python train.py --image_size=32 --horizontal_flip=true --text_encoder_parallel_block=false --text_encoder_positions="learned" --experts_per_token=2 --shared_expert=true --lr_schedule="cosine"
Rows from block 6 of the text encoder of a small text-conditioned image diffusion model, named by matrix and row number. Rows with one number belong to one neuron. Each number is 50 + 10 x the weight over its row's rms, rounded and kept within 0 to 99. All counts start at 0.
After each neuron's rows are labels from the 100 texts, of 14976, where the neuron reaches its highest value: "fires on" is the input token at the peak. Only what is clearly more common there than usual is listed. The data: photos of plants and fungi (iNaturalist). In brackets: how many of the 100.
# fc1: MLP up (text_encoder.blocks.6.mlp.fc1.weight, 1152x192), inputs 96-143
# fc2: MLP down (text_encoder.blocks.6.mlp.fc2.weight, 192x1152, transposed), outputs 96-143

fc1.51:38 65 43 52 54 56 41 51 59 55 55 55 56 50 57 63 57 51 58 58 55 63 41 50 48 56 61 59 49 43 66 47 56 54 50 44 42 54 54 64 44 35 47 59 40 53 53 61
fc2.51:62 42 53 41 45 74 53 55 55 34 39 41 48 55 54 43 37 54 42 29 59 49 53 61 66 66 45 47 33 56 62 62 54 44 49 58 55 41 66 52 42 47 45 60 62 36 64 51
fires on: "pinopsida" (62); "alismatales" (38)

fc1.641:75 48 42 63 33 62 34 43 66 33 34 34 62 57 60 60 41 50 65 51 43 46 49 65 54 53 58 59 35 44 71 61 64 51 55 55 41 44 48 45 40 48 57 50 56 35 50 61
fc2.641:42 56 49 52 41 54 71 48 54 36 57 44 50 70 50 48 58 35 44 37 54 47 60 43 67 42 41 53 56 59 51 52 54 60 28 59 41 46 51 40 50 52 40 55 65 41 47 51
fires on: "hamamelidaceae" (45); "araliaceae" (39); "geraniales" (13)

fc1.286:42 42 32 54 49 62 41 47 56 63 48 61 52 48 51 42 47 55 63 37 53 46 59 46 54 62 64 45 54 52 48 76 46 46 55 58 25 34 53 69 48 50 48 45 33 53 63 28
fc2.286:59 41 65 63 50 40 79 58 43 46 42 48 46 62 48 46 42 68 50 63 37 40 63 43 33 30 41 49 57 53 51 43 51 56 44 54 52 44 56 53 48 52 51 42 61 59 38 68
fires on: "magnoliopsida" (44); "lamiales" (27); "pottiales" (14)

fc1.543:57 33 60 43 60 45 43 54 52 51 68 42 49 43 61 49 46 28 46 58 27 52 62 55 44 45 55 47 35 50 54 52 37 32 35 46 65 50 52 59 65 51 59 34 35 47 37 58
fc2.543:47 54 51 41 55 47 35 41 49 43 43 57 48 24 16 39 58 56 57 46 56 55 28 41 56 65 47 47 50 53 61 57 44 34 55 32 46 53 43 56 40 49 77 64 30 69 50 41
fires on: "family" (35); "pottiales" (26); "magnoliopsida" (10)

fc1.610:56 48 58 35 43 48 72 52 53 40 57 19 54 41 24 33 41 53 29 46 33 47 67 58 64 46 38 43 49 39 53 49 53 39 26 67 53 29 58 39 67 38 36 44 57 52 62 47
fc2.610:48 62 55 39 54 44 38 46 49 54 51 56 51 70 69 61 62 37 48 52 51 53 47 37 48 50 59 71 59 45 49 51 46 59 58 46 46 70 37 31 43 56 36 51 48 47 38 43
fires on: "alismatales" (45); "araliaceae" (39); "<end>" (16)

fc1.671:53 46 28 34 60 71 49 40 61 57 51 56 66 41 75 48 40 46 51 54 55 48 58 46 45 61 65 61 49 52 50 53 56 41 49 45 41 44 53 40 62 60 58 47 32 50 53 51
fc2.671:47 42 59 58 47 36 50 42 58 36 46 60 49 43 21 33 48 64 58 45 53 53 44 41 50 42 27 46 52 49 56 59 57 52 46 44 44 45 46 65 53 43 70 49 47 56 44 67
fires on: "arvensis" (50); ")" (50)

fc1.192:49 58 42 45 43 54 49 53 64 58 37 44 68 66 42 58 39 40 57 43 41 52 44 45 54 46 61 58 36 43 61 41 69 55 34 52 46 55 38 48 50 50 53 55 36 51 58 47
fc2.192:55 62 49 62 39 47 58 46 51 41 49 34 48 65 49 59 50 29 43 38 55 58 69 62 65 57 58 65 47 44 57 53 39 58 46 59 47 41 60 36 56 41 40 59 85 51 48 47
fires on: "chloris" (39); "perfoliata" (28); "(" (17); "robusta" (16)

fc1.203:56 57 62 47 69 37 54 57 47 52 53 60 31 33 64 41 47 40 41 40 47 58 52 45 48 52 48 56 64 69 37 47 51 47 47 50 69 65 50 68 46 45 50 55 44 61 43 51
fc2.203:53 44 52 37 54 59 46 56 54 55 62 65 55 37 23 37 44 72 66 43 54 51 47 54 50 50 41 28 35 48 51 42 51 44 56 44 44 43 49 65 53 48 79 50 45 55 61 54
fires on: "," (100)

fc1.297:56 37 38 51 57 61 42 50 46 47 57 46 56 49 45 41 42 60 66 44 35 48 54 60 51 64 51 33 43 43 49 63 57 56 41 67 54 36 45 59 45 37 50 52 62 33 54 30
fc2.297:61 50 59 51 49 34 59 46 47 50 47 45 44 47 40 39 57 27 41 58 55 50 55 56 48 49 56 59 58 52 46 39 55 48 46 40 41 67 46 56 49 48 76 40 42 69 45 57
fires on: "malpighiales" (31); "asparagales" (29); "liliopsida" (21)

fc1.618:58 68 61 46 65 48 60 57 66 43 54 31 69 66 47 60 40 45 41 66 54 66 54 61 48 41 43 39 41 45 56 42 65 42 25 47 63 55 30 43 51 49 54 57 40 60 50 54
fc2.618:47 57 55 37 38 52 35 37 53 38 40 53 42 47 45 41 58 39 51 30 59 74 41 42 65 66 49 53 50 57 53 71 53 59 60 36 36 54 39 53 53 37 59 66 47 53 51 41
fires on: "alismatales" (74); "marchantiopsida" (26)

fc1.635:47 38 42 33 42 56 38 50 42 65 57 61 64 45 57 43 61 52 53 50 42 49 53 53 45 60 64 58 50 50 53 56 43 40 45 45 31 46 63 48 46 61 57 49 35 44 49 49
fc2.635:59 51 47 40 50 50 42 35 49 31 49 51 49 33 18 43 50 68 52 47 51 57 44 48 50 64 45 44 45 45 61 57 42 53 50 43 46 48 47 60 46 44 77 57 50 65 54 60
fires on: "arvensis" (64); "alba" (36)

fc1.499:52 54 51 45 63 36 58 64 43 51 48 41 46 49 56 35 47 53 45 44 37 51 46 52 50 65 50 39 64 49 38 46 59 50 33 68 62 48 57 53 42 42 44 69 54 33 60 38
fc2.499:49 56 60 37 48 46 59 50 55 54 51 56 58 43 25 50 57 40 48 39 57 67 37 42 41 50 45 51 49 49 49 45 53 63 55 33 46 70 35 54 51 54 80 30 29 62 37 53
fires on: "rattlesnake" (47); "madrone" (23); "lettuce" (18); "yellow" (12)

fc1.125:60 40 69 58 60 63 51 37 48 44 58 34 55 50 44 39 51 42 47 62 51 60 52 64 59 45 48 39 43 34 65 44 52 41 52 52 42 46 51 44 49 55 58 37 50 50 41 63
fc2.125:40 35 34 46 63 26 41 22 44 36 37 43 59 44 54 66 60 56 59 47 53 56 38 26 58 55 32 61 64 59 43 58 49 58 44 43 54 57 36 64 50 45 52 55 36 51 48 43
fires on: "family" (92)

fc1.179:37 46 52 40 50 49 47 47 53 64 51 62 56 34 62 49 54 48 52 56 44 44 47 60 57 55 38 58 60 53 50 40 43 64 37 45 55 52 62 62 42 52 46 43 44 56 43 37
fc2.179:49 59 54 35 49 50 44 41 49 44 47 53 51 34 18 39 47 60 52 44 59 60 41 43 49 64 42 55 43 54 56 57 47 48 51 33 42 53 33 59 53 45 78 56 39 53 41 60
fires on: "liliales" (63); "madrone" (23)

fc1.348:50 56 46 44 48 51 67 65 48 37 51 41 38 26 48 24 49 48 41 58 52 43 56 54 61 62 45 41 66 56 37 66 50 49 37 51 51 37 57 40 63 53 47 53 60 35 59 47
fc2.348:43 48 65 44 60 27 59 59 51 65 44 56 42 54 42 55 49 51 63 62 49 55 37 31 27 40 46 66 49 53 42 37 45 50 56 34 50 72 32 55 51 64 55 28 30 60 29 56
fires on: "(" (77); "madrone" (23)

fc1.16:37 66 49 53 51 44 64 62 61 37 60 32 67 72 34 37 39 38 31 48 37 48 65 62 59 40 41 37 39 51 52 39 63 49 30 54 38 40 35 39 52 57 38 53 53 50 48 64
fc2.16:68 57 40 46 43 45 37 37 38 41 43 47 49 52 65 52 77 26 44 56 53 60 60 46 53 65 64 57 51 39 57 58 43 54 58 44 41 64 44 39 55 42 34 62 54 56 54 37
fires on: "<end>" (61); "araliaceae" (39)

fc1.274:53 48 56 35 57 45 49 46 66 51 48 47 53 34 75 32 29 51 43 60 53 51 55 49 61 52 52 62 52 47 53 59 57 54 25 46 66 37 53 52 47 51 65 37 49 55 50 53
fc2.274:45 52 54 41 48 44 44 39 52 33 50 46 50 37 13 42 52 54 57 47 58 59 34 40 58 66 42 55 46 53 62 57 42 45 48 29 39 47 44 56 47 46 81 55 34 62 48 58
fires on: "arvensis" (54); "menziesii" (26); "maculata" (18)

fc1.104:62 39 46 49 43 58 43 40 45 45 37 42 52 50 67 34 44 54 61 46 54 59 53 54 53 77 68 63 50 38 50 67 66 40 71 51 47 42 57 64 26 50 55 48 50 42 62 50
fc2.104:46 36 48 57 41 51 68 57 56 45 55 49 50 52 44 54 46 61 53 44 51 49 49 48 46 28 24 37 49 55 43 41 69 57 41 46 53 49 49 53 57 56 56 39 56 58 50 54
fires on: "order" (100)

fc1.311:30 50 43 50 52 52 58 54 37 37 56 40 29 56 44 40 46 34 41 45 58 56 66 37 58 39 41 36 58 68 50 55 35 46 50 48 63 47 55 33 55 55 53 47 58 66 43 43
fc2.311:54 54 53 60 50 47 45 63 49 76 68 59 53 54 74 62 57 57 54 56 23 38 51 50 37 34 54 41 71 38 32 36 40 57 49 54 58 57 55 51 51 52 37 47 51 33 47 48
fires on: "," (69); "magnoliopsida" (31)

fc1.295:68 33 52 54 48 66 29 44 60 61 47 43 53 40 38 27 46 58 56 60 56 52 54 50 43 43 50 44 40 35 67 69 58 42 57 51 57 42 66 49 52 54 48 44 36 39 60 39
fc2.295:23 48 45 65 55 33 43 47 49 46 38 45 31 59 61 58 48 52 62 51 49 38 57 41 56 46 42 71 57 58 46 54 40 37 51 56 56 46 38 52 44 42 45 58 47 53 35 52
fires on: "family" (74)

fc1.466:40 56 52 42 56 49 58 61 53 47 48 47 43 58 71 54 41 43 54 51 56 56 65 56 44 71 47 61 55 56 32 55 66 56 51 55 36 44 49 52 49 47 46 70 50 48 60 45
fc2.466:53 57 61 31 34 50 73 52 39 44 51 58 58 37 09 41 64 39 48 44 57 69 42 45 43 56 48 50 44 54 51 50 54 53 39 38 44 51 36 43 57 51 68 33 33 54 40 53
fires on: "(" (89); "common" (11)

fc1.588:44 49 45 45 44 58 38 58 59 60 50 54 38 35 62 63 47 43 56 59 43 46 51 55 37 61 43 52 67 62 49 23 39 62 31 49 65 49 64 49 39 32 37 57 44 55 43 51
fc2.588:52 53 58 42 49 49 52 45 50 46 41 51 47 29 22 39 49 54 50 46 61 60 39 55 52 62 53 56 43 50 53 62 53 45 46 36 49 56 39 60 42 47 78 48 43 54 46 56
fires on: "yellow" (49); "western" (35); "giant" (16)

fc1.456:47 36 46 51 63 56 43 48 62 40 44 40 44 42 73 44 32 59 57 51 52 67 60 42 56 71 53 49 59 43 53 54 67 43 47 59 58 51 51 64 41 41 48 49 42 60 64 55
fc2.456:50 51 63 49 47 41 54 50 48 49 44 48 60 33 16 43 57 40 46 50 60 56 44 52 49 58 40 53 50 55 62 52 49 47 42 37 44 54 43 61 44 61 77 41 32 53 32 66
fires on: "liliales" (63); "macrophyllum" (19); "lettuce" (18)

fc1.243:58 53 47 68 36 35 42 51 60 58 61 50 53 30 60 37 46 40 46 54 42 46 68 56 35 48 39 46 51 63 38 45 52 50 40 64 59 44 69 57 56 45 43 48 56 45 53 39
fc2.243:54 50 53 32 51 42 48 44 50 38 45 53 46 32 14 35 54 60 55 51 62 64 29 38 52 66 48 60 43 53 54 61 46 42 50 33 50 50 31 65 53 48 77 50 31 67 43 47
fires on: "arvensis" (100)

fc1.239:43 39 57 42 55 43 61 53 44 55 38 51 46 42 67 48 46 40 53 19 63 65 52 45 34 66 58 51 66 62 31 39 43 64 50 41 53 67 40 59 33 50 36 56 44 59 44 43
fc2.239:52 55 49 44 52 55 58 58 42 54 60 58 49 46 20 43 49 50 44 44 54 56 47 66 49 41 44 43 46 41 51 49 56 63 44 53 55 41 50 53 60 55 77 35 46 42 52 65
fires on: "shaped" (14)

fc1.170:56 67 50 51 45 34 59 53 55 45 56 37 63 55 45 36 34 45 40 48 41 49 55 54 56 53 54 37 53 49 51 58 79 56 29 70 51 35 52 54 58 45 54 64 55 32 57 56
fc2.170:44 58 61 51 43 53 65 48 52 50 39 38 37 59 55 55 60 23 39 66 53 48 44 33 51 62 55 78 45 45 55 40 38 64 57 41 49 50 31 29 48 52 37 45 45 56 33 43
fires on: "ericaceae" (61); "araliaceae" (39)

fc1.109:48 39 54 46 49 74 60 36 37 56 54 55 48 61 60 53 50 57 74 51 48 44 52 59 64 66 62 62 53 41 39 58 51 46 57 62 25 41 41 64 27 37 46 63 50 35 49 52
fc2.109:44 38 31 52 38 43 67 49 54 38 51 47 51 57 56 45 54 47 52 43 60 62 60 45 36 38 44 40 43 53 47 57 81 65 36 54 54 51 49 45 61 55 52 20 60 52 57 64
fires on: "populus" (23); "liriodendron" (23); "plantago" (19); "tragopogon" (13)

fc1.189:40 56 55 55 51 64 29 44 47 59 43 52 56 49 33 48 54 55 58 62 41 46 47 55 59 54 60 62 41 45 47 52 54 45 56 60 31 40 54 54 39 45 45 42 30 48 56 53
fc2.189:50 46 43 56 35 52 61 41 54 39 44 46 43 72 70 56 41 44 44 39 51 49 65 57 54 38 52 52 47 58 51 55 56 61 40 57 54 39 52 40 52 46 32 57 71 45 60 44
fires on: "polypodiopsida" (50); "alismatales" (24); "ranunculales" (18); "marchantiopsida" (8)

fc1.162:75 34 48 44 54 52 25 47 40 49 36 55 56 46 36 11 55 55 53 60 38 45 49 40 46 46 57 37 40 34 62 55 54 49 48 55 57 46 63 57 63 53 55 41 48 38 60 52
fc2.162:23 50 47 51 57 42 40 58 61 48 44 42 34 53 59 59 39 62 56 53 65 49 54 41 59 46 53 67 47 58 53 44 48 37 43 50 61 49 47 54 55 56 36 59 61 63 39 46
fires on: "family" (100)

fc1.679:57 39 51 54 28 37 39 60 35 25 52 71 41 43 65 61 53 39 28 29 42 32 45 47 40 63 48 59 52 51 55 79 56 46 42 57 80 47 55 49 56 43 50 55 57 45 53 41
fc2.679:52 57 56 38 60 52 47 46 49 52 50 56 51 20 21 36 54 51 53 37 57 59 36 54 67 65 52 54 33 51 48 37 49 44 51 37 47 55 37 69 47 51 83 51 34 64 49 43
fires on: "family" (64); "alba" (36)

fc1.140:53 63 54 55 30 47 51 45 40 59 46 42 58 70 52 47 42 47 52 51 34 48 45 68 63 57 43 49 37 41 74 58 61 51 42 66 42 22 51 45 57 31 52 57 47 35 68 55
fc2.140:46 55 38 55 41 50 65 59 65 27 40 35 49 73 51 48 65 30 53 58 62 52 56 43 55 50 49 61 49 48 60 54 55 63 43 61 45 54 61 37 55 58 22 47 70 54 50 56
fires on: "ericaceae" (61); "araliaceae" (39)

fc1.758:43 36 60 62 62 53 55 46 37 51 41 50 59 46 77 39 34 50 69 40 34 60 45 45 45 57 61 60 62 58 45 48 50 46 40 40 44 55 54 70 35 52 53 52 43 53 55 41
fc2.758:57 52 52 42 50 44 44 45 45 49 57 51 55 33 13 47 62 56 50 48 56 56 48 50 47 57 46 48 53 45 62 60 54 49 49 47 48 55 50 52 47 52 84 53 41 68 45 56
fires on: "liliales" (37); "alba" (36); "pottiales" (26)

fc1.372:46 65 45 30 53 38 55 47 57 49 47 64 57 38 40 67 63 37 29 43 44 50 43 68 45 54 51 59 45 59 46 45 60 54 35 51 49 43 52 56 54 46 38 61 31 53 56 58
fc2.372:53 60 50 44 47 69 48 54 67 40 52 51 47 44 41 34 38 50 53 55 59 49 56 44 67 54 61 48 32 52 56 50 51 49 57 52 46 34 57 44 55 49 48 57 63 49 56 46
fires on: "eggs" (40); "(" (36); "catbrier" (24)

fc1.135:57 64 54 39 58 54 46 47 53 61 45 42 41 38 61 42 45 42 50 44 61 40 58 47 57 50 55 53 71 34 44 57 48 51 31 55 37 62 73 50 53 41 52 44 49 28 56 42
fc2.135:42 51 42 51 52 50 46 45 52 53 60 52 56 27 31 46 52 52 51 49 48 55 44 52 46 64 50 50 42 50 55 52 40 55 50 45 53 53 51 49 46 36 72 60 53 53 48 48
fires on: ")" (64); "alba" (36)

fc1.530:49 44 59 44 62 54 61 44 48 43 50 27 35 40 44 37 32 66 37 49 37 52 51 49 54 58 44 55 50 56 51 59 49 47 49 55 65 36 57 38 65 57 48 47 50 54 61 55
fc2.530:38 58 60 48 45 27 48 48 44 61 50 51 55 59 57 73 54 49 62 50 48 63 41 48 39 35 53 56 58 47 48 45 47 52 48 34 46 74 37 48 50 55 57 34 38 58 41 53
fires on: "liliales" (37); "lettuce" (30); "madrone" (23); "rattlesnake" (10)

fc1.163:65 57 48 54 57 38 35 52 59 41 54 60 49 43 42 35 38 63 48 35 42 52 52 34 45 44 55 40 70 49 55 55 62 42 51 55 60 53 43 75 57 64 60 66 46 44 46 50
fc2.163:44 53 66 40 41 51 49 48 46 59 39 34 49 37 22 50 53 53 51 43 57 63 31 49 45 56 43 62 42 51 53 50 42 51 55 34 54 63 40 60 44 49 71 44 28 66 36 59
fires on: "alba" (36); "liliales" (34); "rattlesnake" (21); "-" (9)

fc1.128:44 47 55 63 51 49 63 44 43 36 64 32 62 64 22 49 45 45 46 33 45 63 46 64 64 45 43 38 48 43 59 45 55 52 39 71 50 33 39 53 47 39 40 56 54 44 48 62
fc2.128:59 59 44 47 47 53 46 51 51 56 46 43 47 68 71 51 74 27 37 59 52 53 54 56 43 55 66 61 59 36 44 48 48 62 56 44 48 73 54 36 52 51 41 46 51 55 53 33
fires on: "araliaceae" (39); "alba" (36); "oxalidales" (21)

fc1.252:44 44 51 37 57 55 51 63 39 32 54 44 51 46 49 30 43 57 36 61 35 55 53 41 71 47 48 46 43 48 52 49 64 46 39 51 53 34 67 43 52 56 46 60 43 43 64 55
fc2.252:35 50 56 55 44 32 56 49 56 48 35 43 33 62 64 71 46 39 54 48 47 43 43 37 47 49 56 68 60 43 43 64 40 63 49 52 59 53 35 40 55 45 52 36 37 49 41 43
fires on: "eggs" (40); "alismatales" (34); "marchantiopsida" (26)

fc1.520:46 43 45 41 53 59 39 40 51 48 46 63 37 44 58 23 48 50 41 42 50 57 45 43 49 58 47 46 61 48 43 54 38 56 61 36 64 64 65 65 39 43 43 37 56 42 61 49
fc2.520:47 37 45 63 55 39 65 74 60 56 44 44 40 61 44 58 34 73 53 62 47 40 57 46 37 30 42 49 43 45 46 48 54 45 47 65 70 41 56 64 52 68 48 45 46 55 39 63
fires on: "," (100)

fc1.258:41 54 43 57 50 59 45 44 54 59 35 65 57 32 76 49 54 51 49 50 62 60 64 49 51 59 62 43 66 49 35 70 71 48 54 28 45 59 41 58 51 56 52 49 59 41 62 34
fc2.258:52 38 52 48 55 47 66 67 41 47 52 38 47 57 37 46 43 47 54 60 47 33 55 49 35 44 37 42 49 38 56 44 44 52 49 59 68 32 58 55 62 57 51 36 53 60 43 66
fires on: "magnoliopsida" (31); "pottiales" (26); "boraginales" (25)

fc1.195:60 31 43 55 46 74 26 44 54 45 45 56 40 36 56 34 57 48 59 52 54 47 40 46 59 54 61 38 57 38 56 71 38 47 60 41 51 40 69 46 48 42 37 48 27 50 61 54
fc2.195:39 43 41 70 51 40 67 64 56 48 46 49 36 57 48 69 35 64 57 50 45 33 59 54 41 33 39 56 48 47 48 49 52 43 40 60 68 45 51 53 56 61 49 51 54 42 51 55
fires on: "," (93); "boraginales" (7)

fc1.95:64 55 47 58 57 29 50 65 48 44 61 43 56 68 30 39 56 39 49 51 52 64 62 59 59 44 48 35 46 51 50 38 61 61 35 66 72 63 38 35 58 55 56 55 64 31 45 55
fc2.95:57 65 53 36 37 66 42 55 45 61 41 41 49 49 63 47 55 36 36 52 60 68 48 49 48 57 65 56 48 38 39 49 50 59 66 47 41 64 43 47 58 40 50 52 47 55 51 35
fires on: "araliaceae" (39); "oxalidales" (34); "cuculi" (26)

fc1.431:67 54 38 48 48 56 36 36 58 57 40 70 49 47 61 61 45 58 64 49 50 61 51 25 45 66 57 60 67 48 40 56 41 41 55 49 52 52 56 80 35 57 47 55 52 64 52 43
fc2.431:62 51 64 39 47 45 56 45 32 55 62 57 55 37 14 40 46 66 49 50 44 46 55 54 44 58 42 34 43 47 51 42 47 41 49 43 48 44 49 54 50 44 84 60 49 56 50 61
fires on: "alba" (36); "magnoliopsida" (31); "pottiales" (26)

fc1.117:34 44 49 40 59 57 39 51 53 54 49 63 67 46 50 47 48 50 54 56 55 55 55 42 63 56 62 54 47 46 40 54 46 38 65 48 25 31 49 59 45 45 48 40 36 50 59 40
fc2.117:62 32 31 61 44 45 52 44 48 28 40 44 23 52 55 41 45 68 46 54 47 53 65 51 62 33 46 44 50 57 64 56 54 44 54 51 52 40 57 62 45 48 44 61 65 70 51 58
fires on: "pinopsida" (43); "alba" (36); "scrophulariaceae" (21)

fc1.733:55 34 38 52 51 81 33 31 51 55 54 51 38 44 55 44 44 53 53 51 43 46 48 52 61 63 52 45 59 46 71 61 49 32 66 59 39 44 70 44 44 54 44 53 29 47 49 40
fc2.733:45 48 52 76 60 38 63 64 53 48 47 49 39 65 54 60 36 60 52 53 37 34 58 46 34 32 45 58 60 51 45 45 51 40 42 53 67 52 53 63 52 51 40 42 66 54 43 55
fires on: "," (43); "magnoliopsida" (31); "pottiales" (26)

fc1.178:46 68 38 35 59 53 52 56 69 55 49 63 61 35 75 45 36 47 42 49 57 55 51 55 48 59 58 54 47 48 45 56 49 50 35 41 46 65 55 70 46 46 42 60 33 54 63 52
fc2.178:43 46 49 41 39 50 54 46 55 31 43 50 42 41 04 48 45 58 59 46 62 53 39 45 56 55 43 57 44 46 64 68 48 57 53 46 48 37 58 57 53 48 73 46 50 58 50 72
fires on: "arvensis" (59); "maculata" (15); "racemosum" (11); "bifolium" (7)

fc1.17:54 53 73 35 61 53 54 52 61 39 49 35 48 37 31 30 58 65 51 56 50 57 36 33 59 58 35 52 53 30 45 57 49 43 40 61 71 47 68 51 52 46 41 51 60 43 46 56
fc2.17:35 52 37 50 54 35 31 36 48 53 45 47 54 45 58 74 59 44 56 49 48 56 37 46 54 52 53 56 41 51 46 43 45 57 55 40 46 63 33 51 58 56 57 47 25 49 47 43
fires on: "<end>" (100)

fc1.199:59 28 48 48 47 70 30 50 52 58 36 49 45 27 48 38 66 66 47 58 46 53 47 37 46 58 68 38 47 37 68 55 43 42 57 54 51 46 60 60 42 34 38 33 48 48 58 38
fc2.199:37 49 41 67 57 43 62 64 52 43 52 44 35 72 49 61 36 54 40 55 42 31 60 53 47 33 35 53 58 63 44 52 52 40 39 56 64 39 54 55 51 55 34 59 62 57 47 52
fires on: "," (88); "magnoliopsida" (12)

fc1.538:44 46 51 50 50 57 49 53 52 34 53 39 28 54 43 27 38 59 52 51 57 65 47 43 63 56 36 40 61 55 56 51 52 56 49 52 58 43 58 46 58 41 49 43 55 58 48 54
fc2.538:42 51 62 54 49 24 65 52 44 67 43 47 46 56 54 85 51 41 53 50 56 56 41 43 38 44 53 69 60 54 41 43 41 54 50 47 59 60 28 42 50 62 48 38 34 47 39 52
fires on: "rattlesnake" (51); "lettuce" (27); "madrone" (22)

fc1.751:42 69 59 50 53 33 58 63 58 46 71 37 66 58 28 50 41 53 45 51 35 52 53 52 51 47 26 37 55 47 61 50 55 52 22 63 60 28 49 44 58 44 49 51 48 46 52 53
fc2.751:49 58 54 49 33 59 41 39 41 46 28 34 41 71 67 56 56 31 42 46 45 59 48 42 53 63 63 70 49 42 48 52 42 61 66 43 35 60 44 38 48 38 36 60 51 57 49 45
fires on: "alismatales" (69); "marchantiopsida" (26)

fc1.584:42 76 60 37 51 28 57 65 63 38 52 36 69 60 29 60 53 48 54 42 51 38 64 59 49 48 45 53 42 52 51 32 53 60 51 58 40 52 26 33 56 32 50 47 47 56 49 50
fc2.584:50 56 50 36 31 56 50 38 35 48 47 52 53 69 75 47 64 36 49 57 52 64 53 43 58 43 61 50 56 50 47 56 45 54 61 51 33 48 42 38 55 45 33 48 49 51 58 45
fires on: "<end>" (77); "marchantiopsida" (23)

fc1.389:59 52 60 41 48 28 55 68 38 42 57 41 58 61 45 31 43 38 38 41 39 50 54 60 47 46 49 32 40 61 40 43 50 61 26 63 49 39 48 34 53 45 39 58 49 33 55 55
fc2.389:43 61 48 39 49 57 56 55 60 60 40 47 47 57 69 51 65 34 43 57 57 59 42 46 48 51 58 66 47 47 44 52 52 75 57 52 43 61 48 44 60 53 39 36 50 49 40 48
fires on: "<end>" (97)

fc1.67:62 45 65 54 45 69 33 51 64 49 46 34 51 67 34 20 48 73 58 62 57 50 61 49 59 36 41 36 43 42 73 45 66 33 56 48 58 25 62 52 53 60 50 39 52 62 48 44
fc2.67:23 46 57 58 45 30 42 38 43 41 51 50 46 59 58 74 43 49 63 46 52 46 47 29 51 51 40 68 59 61 42 59 39 35 52 43 62 54 30 40 42 31 43 62 44 60 55 52
fires on: ")" (55); "echium" (24); "family" (21)

fc1.756:53 45 52 50 47 52 53 54 63 46 51 33 57 55 61 36 42 41 34 63 36 57 68 53 52 51 60 32 56 46 54 62 71 55 43 57 50 33 57 58 55 53 42 51 47 50 56 48
fc2.756:41 53 64 40 44 44 62 50 40 48 33 46 47 48 26 53 48 31 57 48 61 59 36 23 51 56 42 74 50 51 60 53 44 53 49 39 52 56 29 43 48 46 55 41 43 59 33 52
fires on: "arvensis" (79); "campestre" (20)

fc1.576:44 45 63 56 52 60 56 52 45 51 63 59 30 50 36 31 45 52 54 57 64 44 44 52 51 46 34 45 44 54 51 56 52 46 62 54 48 41 57 40 45 75 52 45 53 45 52 54
fc2.576:27 48 49 41 54 39 58 42 44 65 57 49 52 51 62 62 38 58 69 45 50 51 51 32 48 44 45 61 52 55 43 52 44 44 39 55 63 40 42 35 55 49 36 42 47 27 51 49
fires on: "order" (42); "oxalidales" (34); "cuculi" (24)

fc1.347:62 52 60 48 49 68 36 51 57 39 39 35 58 54 48 61 46 63 44 69 39 47 45 61 55 47 52 52 26 35 63 43 55 50 59 30 30 29 45 43 43 36 40 40 55 53 52 50
fc2.347:43 50 29 60 42 38 55 32 53 32 43 46 45 73 71 62 52 39 39 47 53 46 60 49 68 50 51 51 61 59 51 60 48 53 40 56 45 42 53 40 49 52 31 59 61 48 54 49
fires on: "polypodiopsida" (55); "alismatales" (45)

fc1.759:60 39 45 46 44 48 30 41 47 63 52 47 63 52 38 32 54 60 46 56 37 55 37 49 61 61 44 40 47 39 56 56 46 42 51 59 47 43 56 60 47 47 41 41 45 33 44 36
fc2.759:47 47 53 60 52 40 52 51 47 31 30 44 33 56 55 59 46 52 42 55 47 38 65 47 50 53 48 64 55 52 51 53 48 39 59 54 56 46 53 56 43 46 38 65 57 71 58 51
fires on: "family" (100)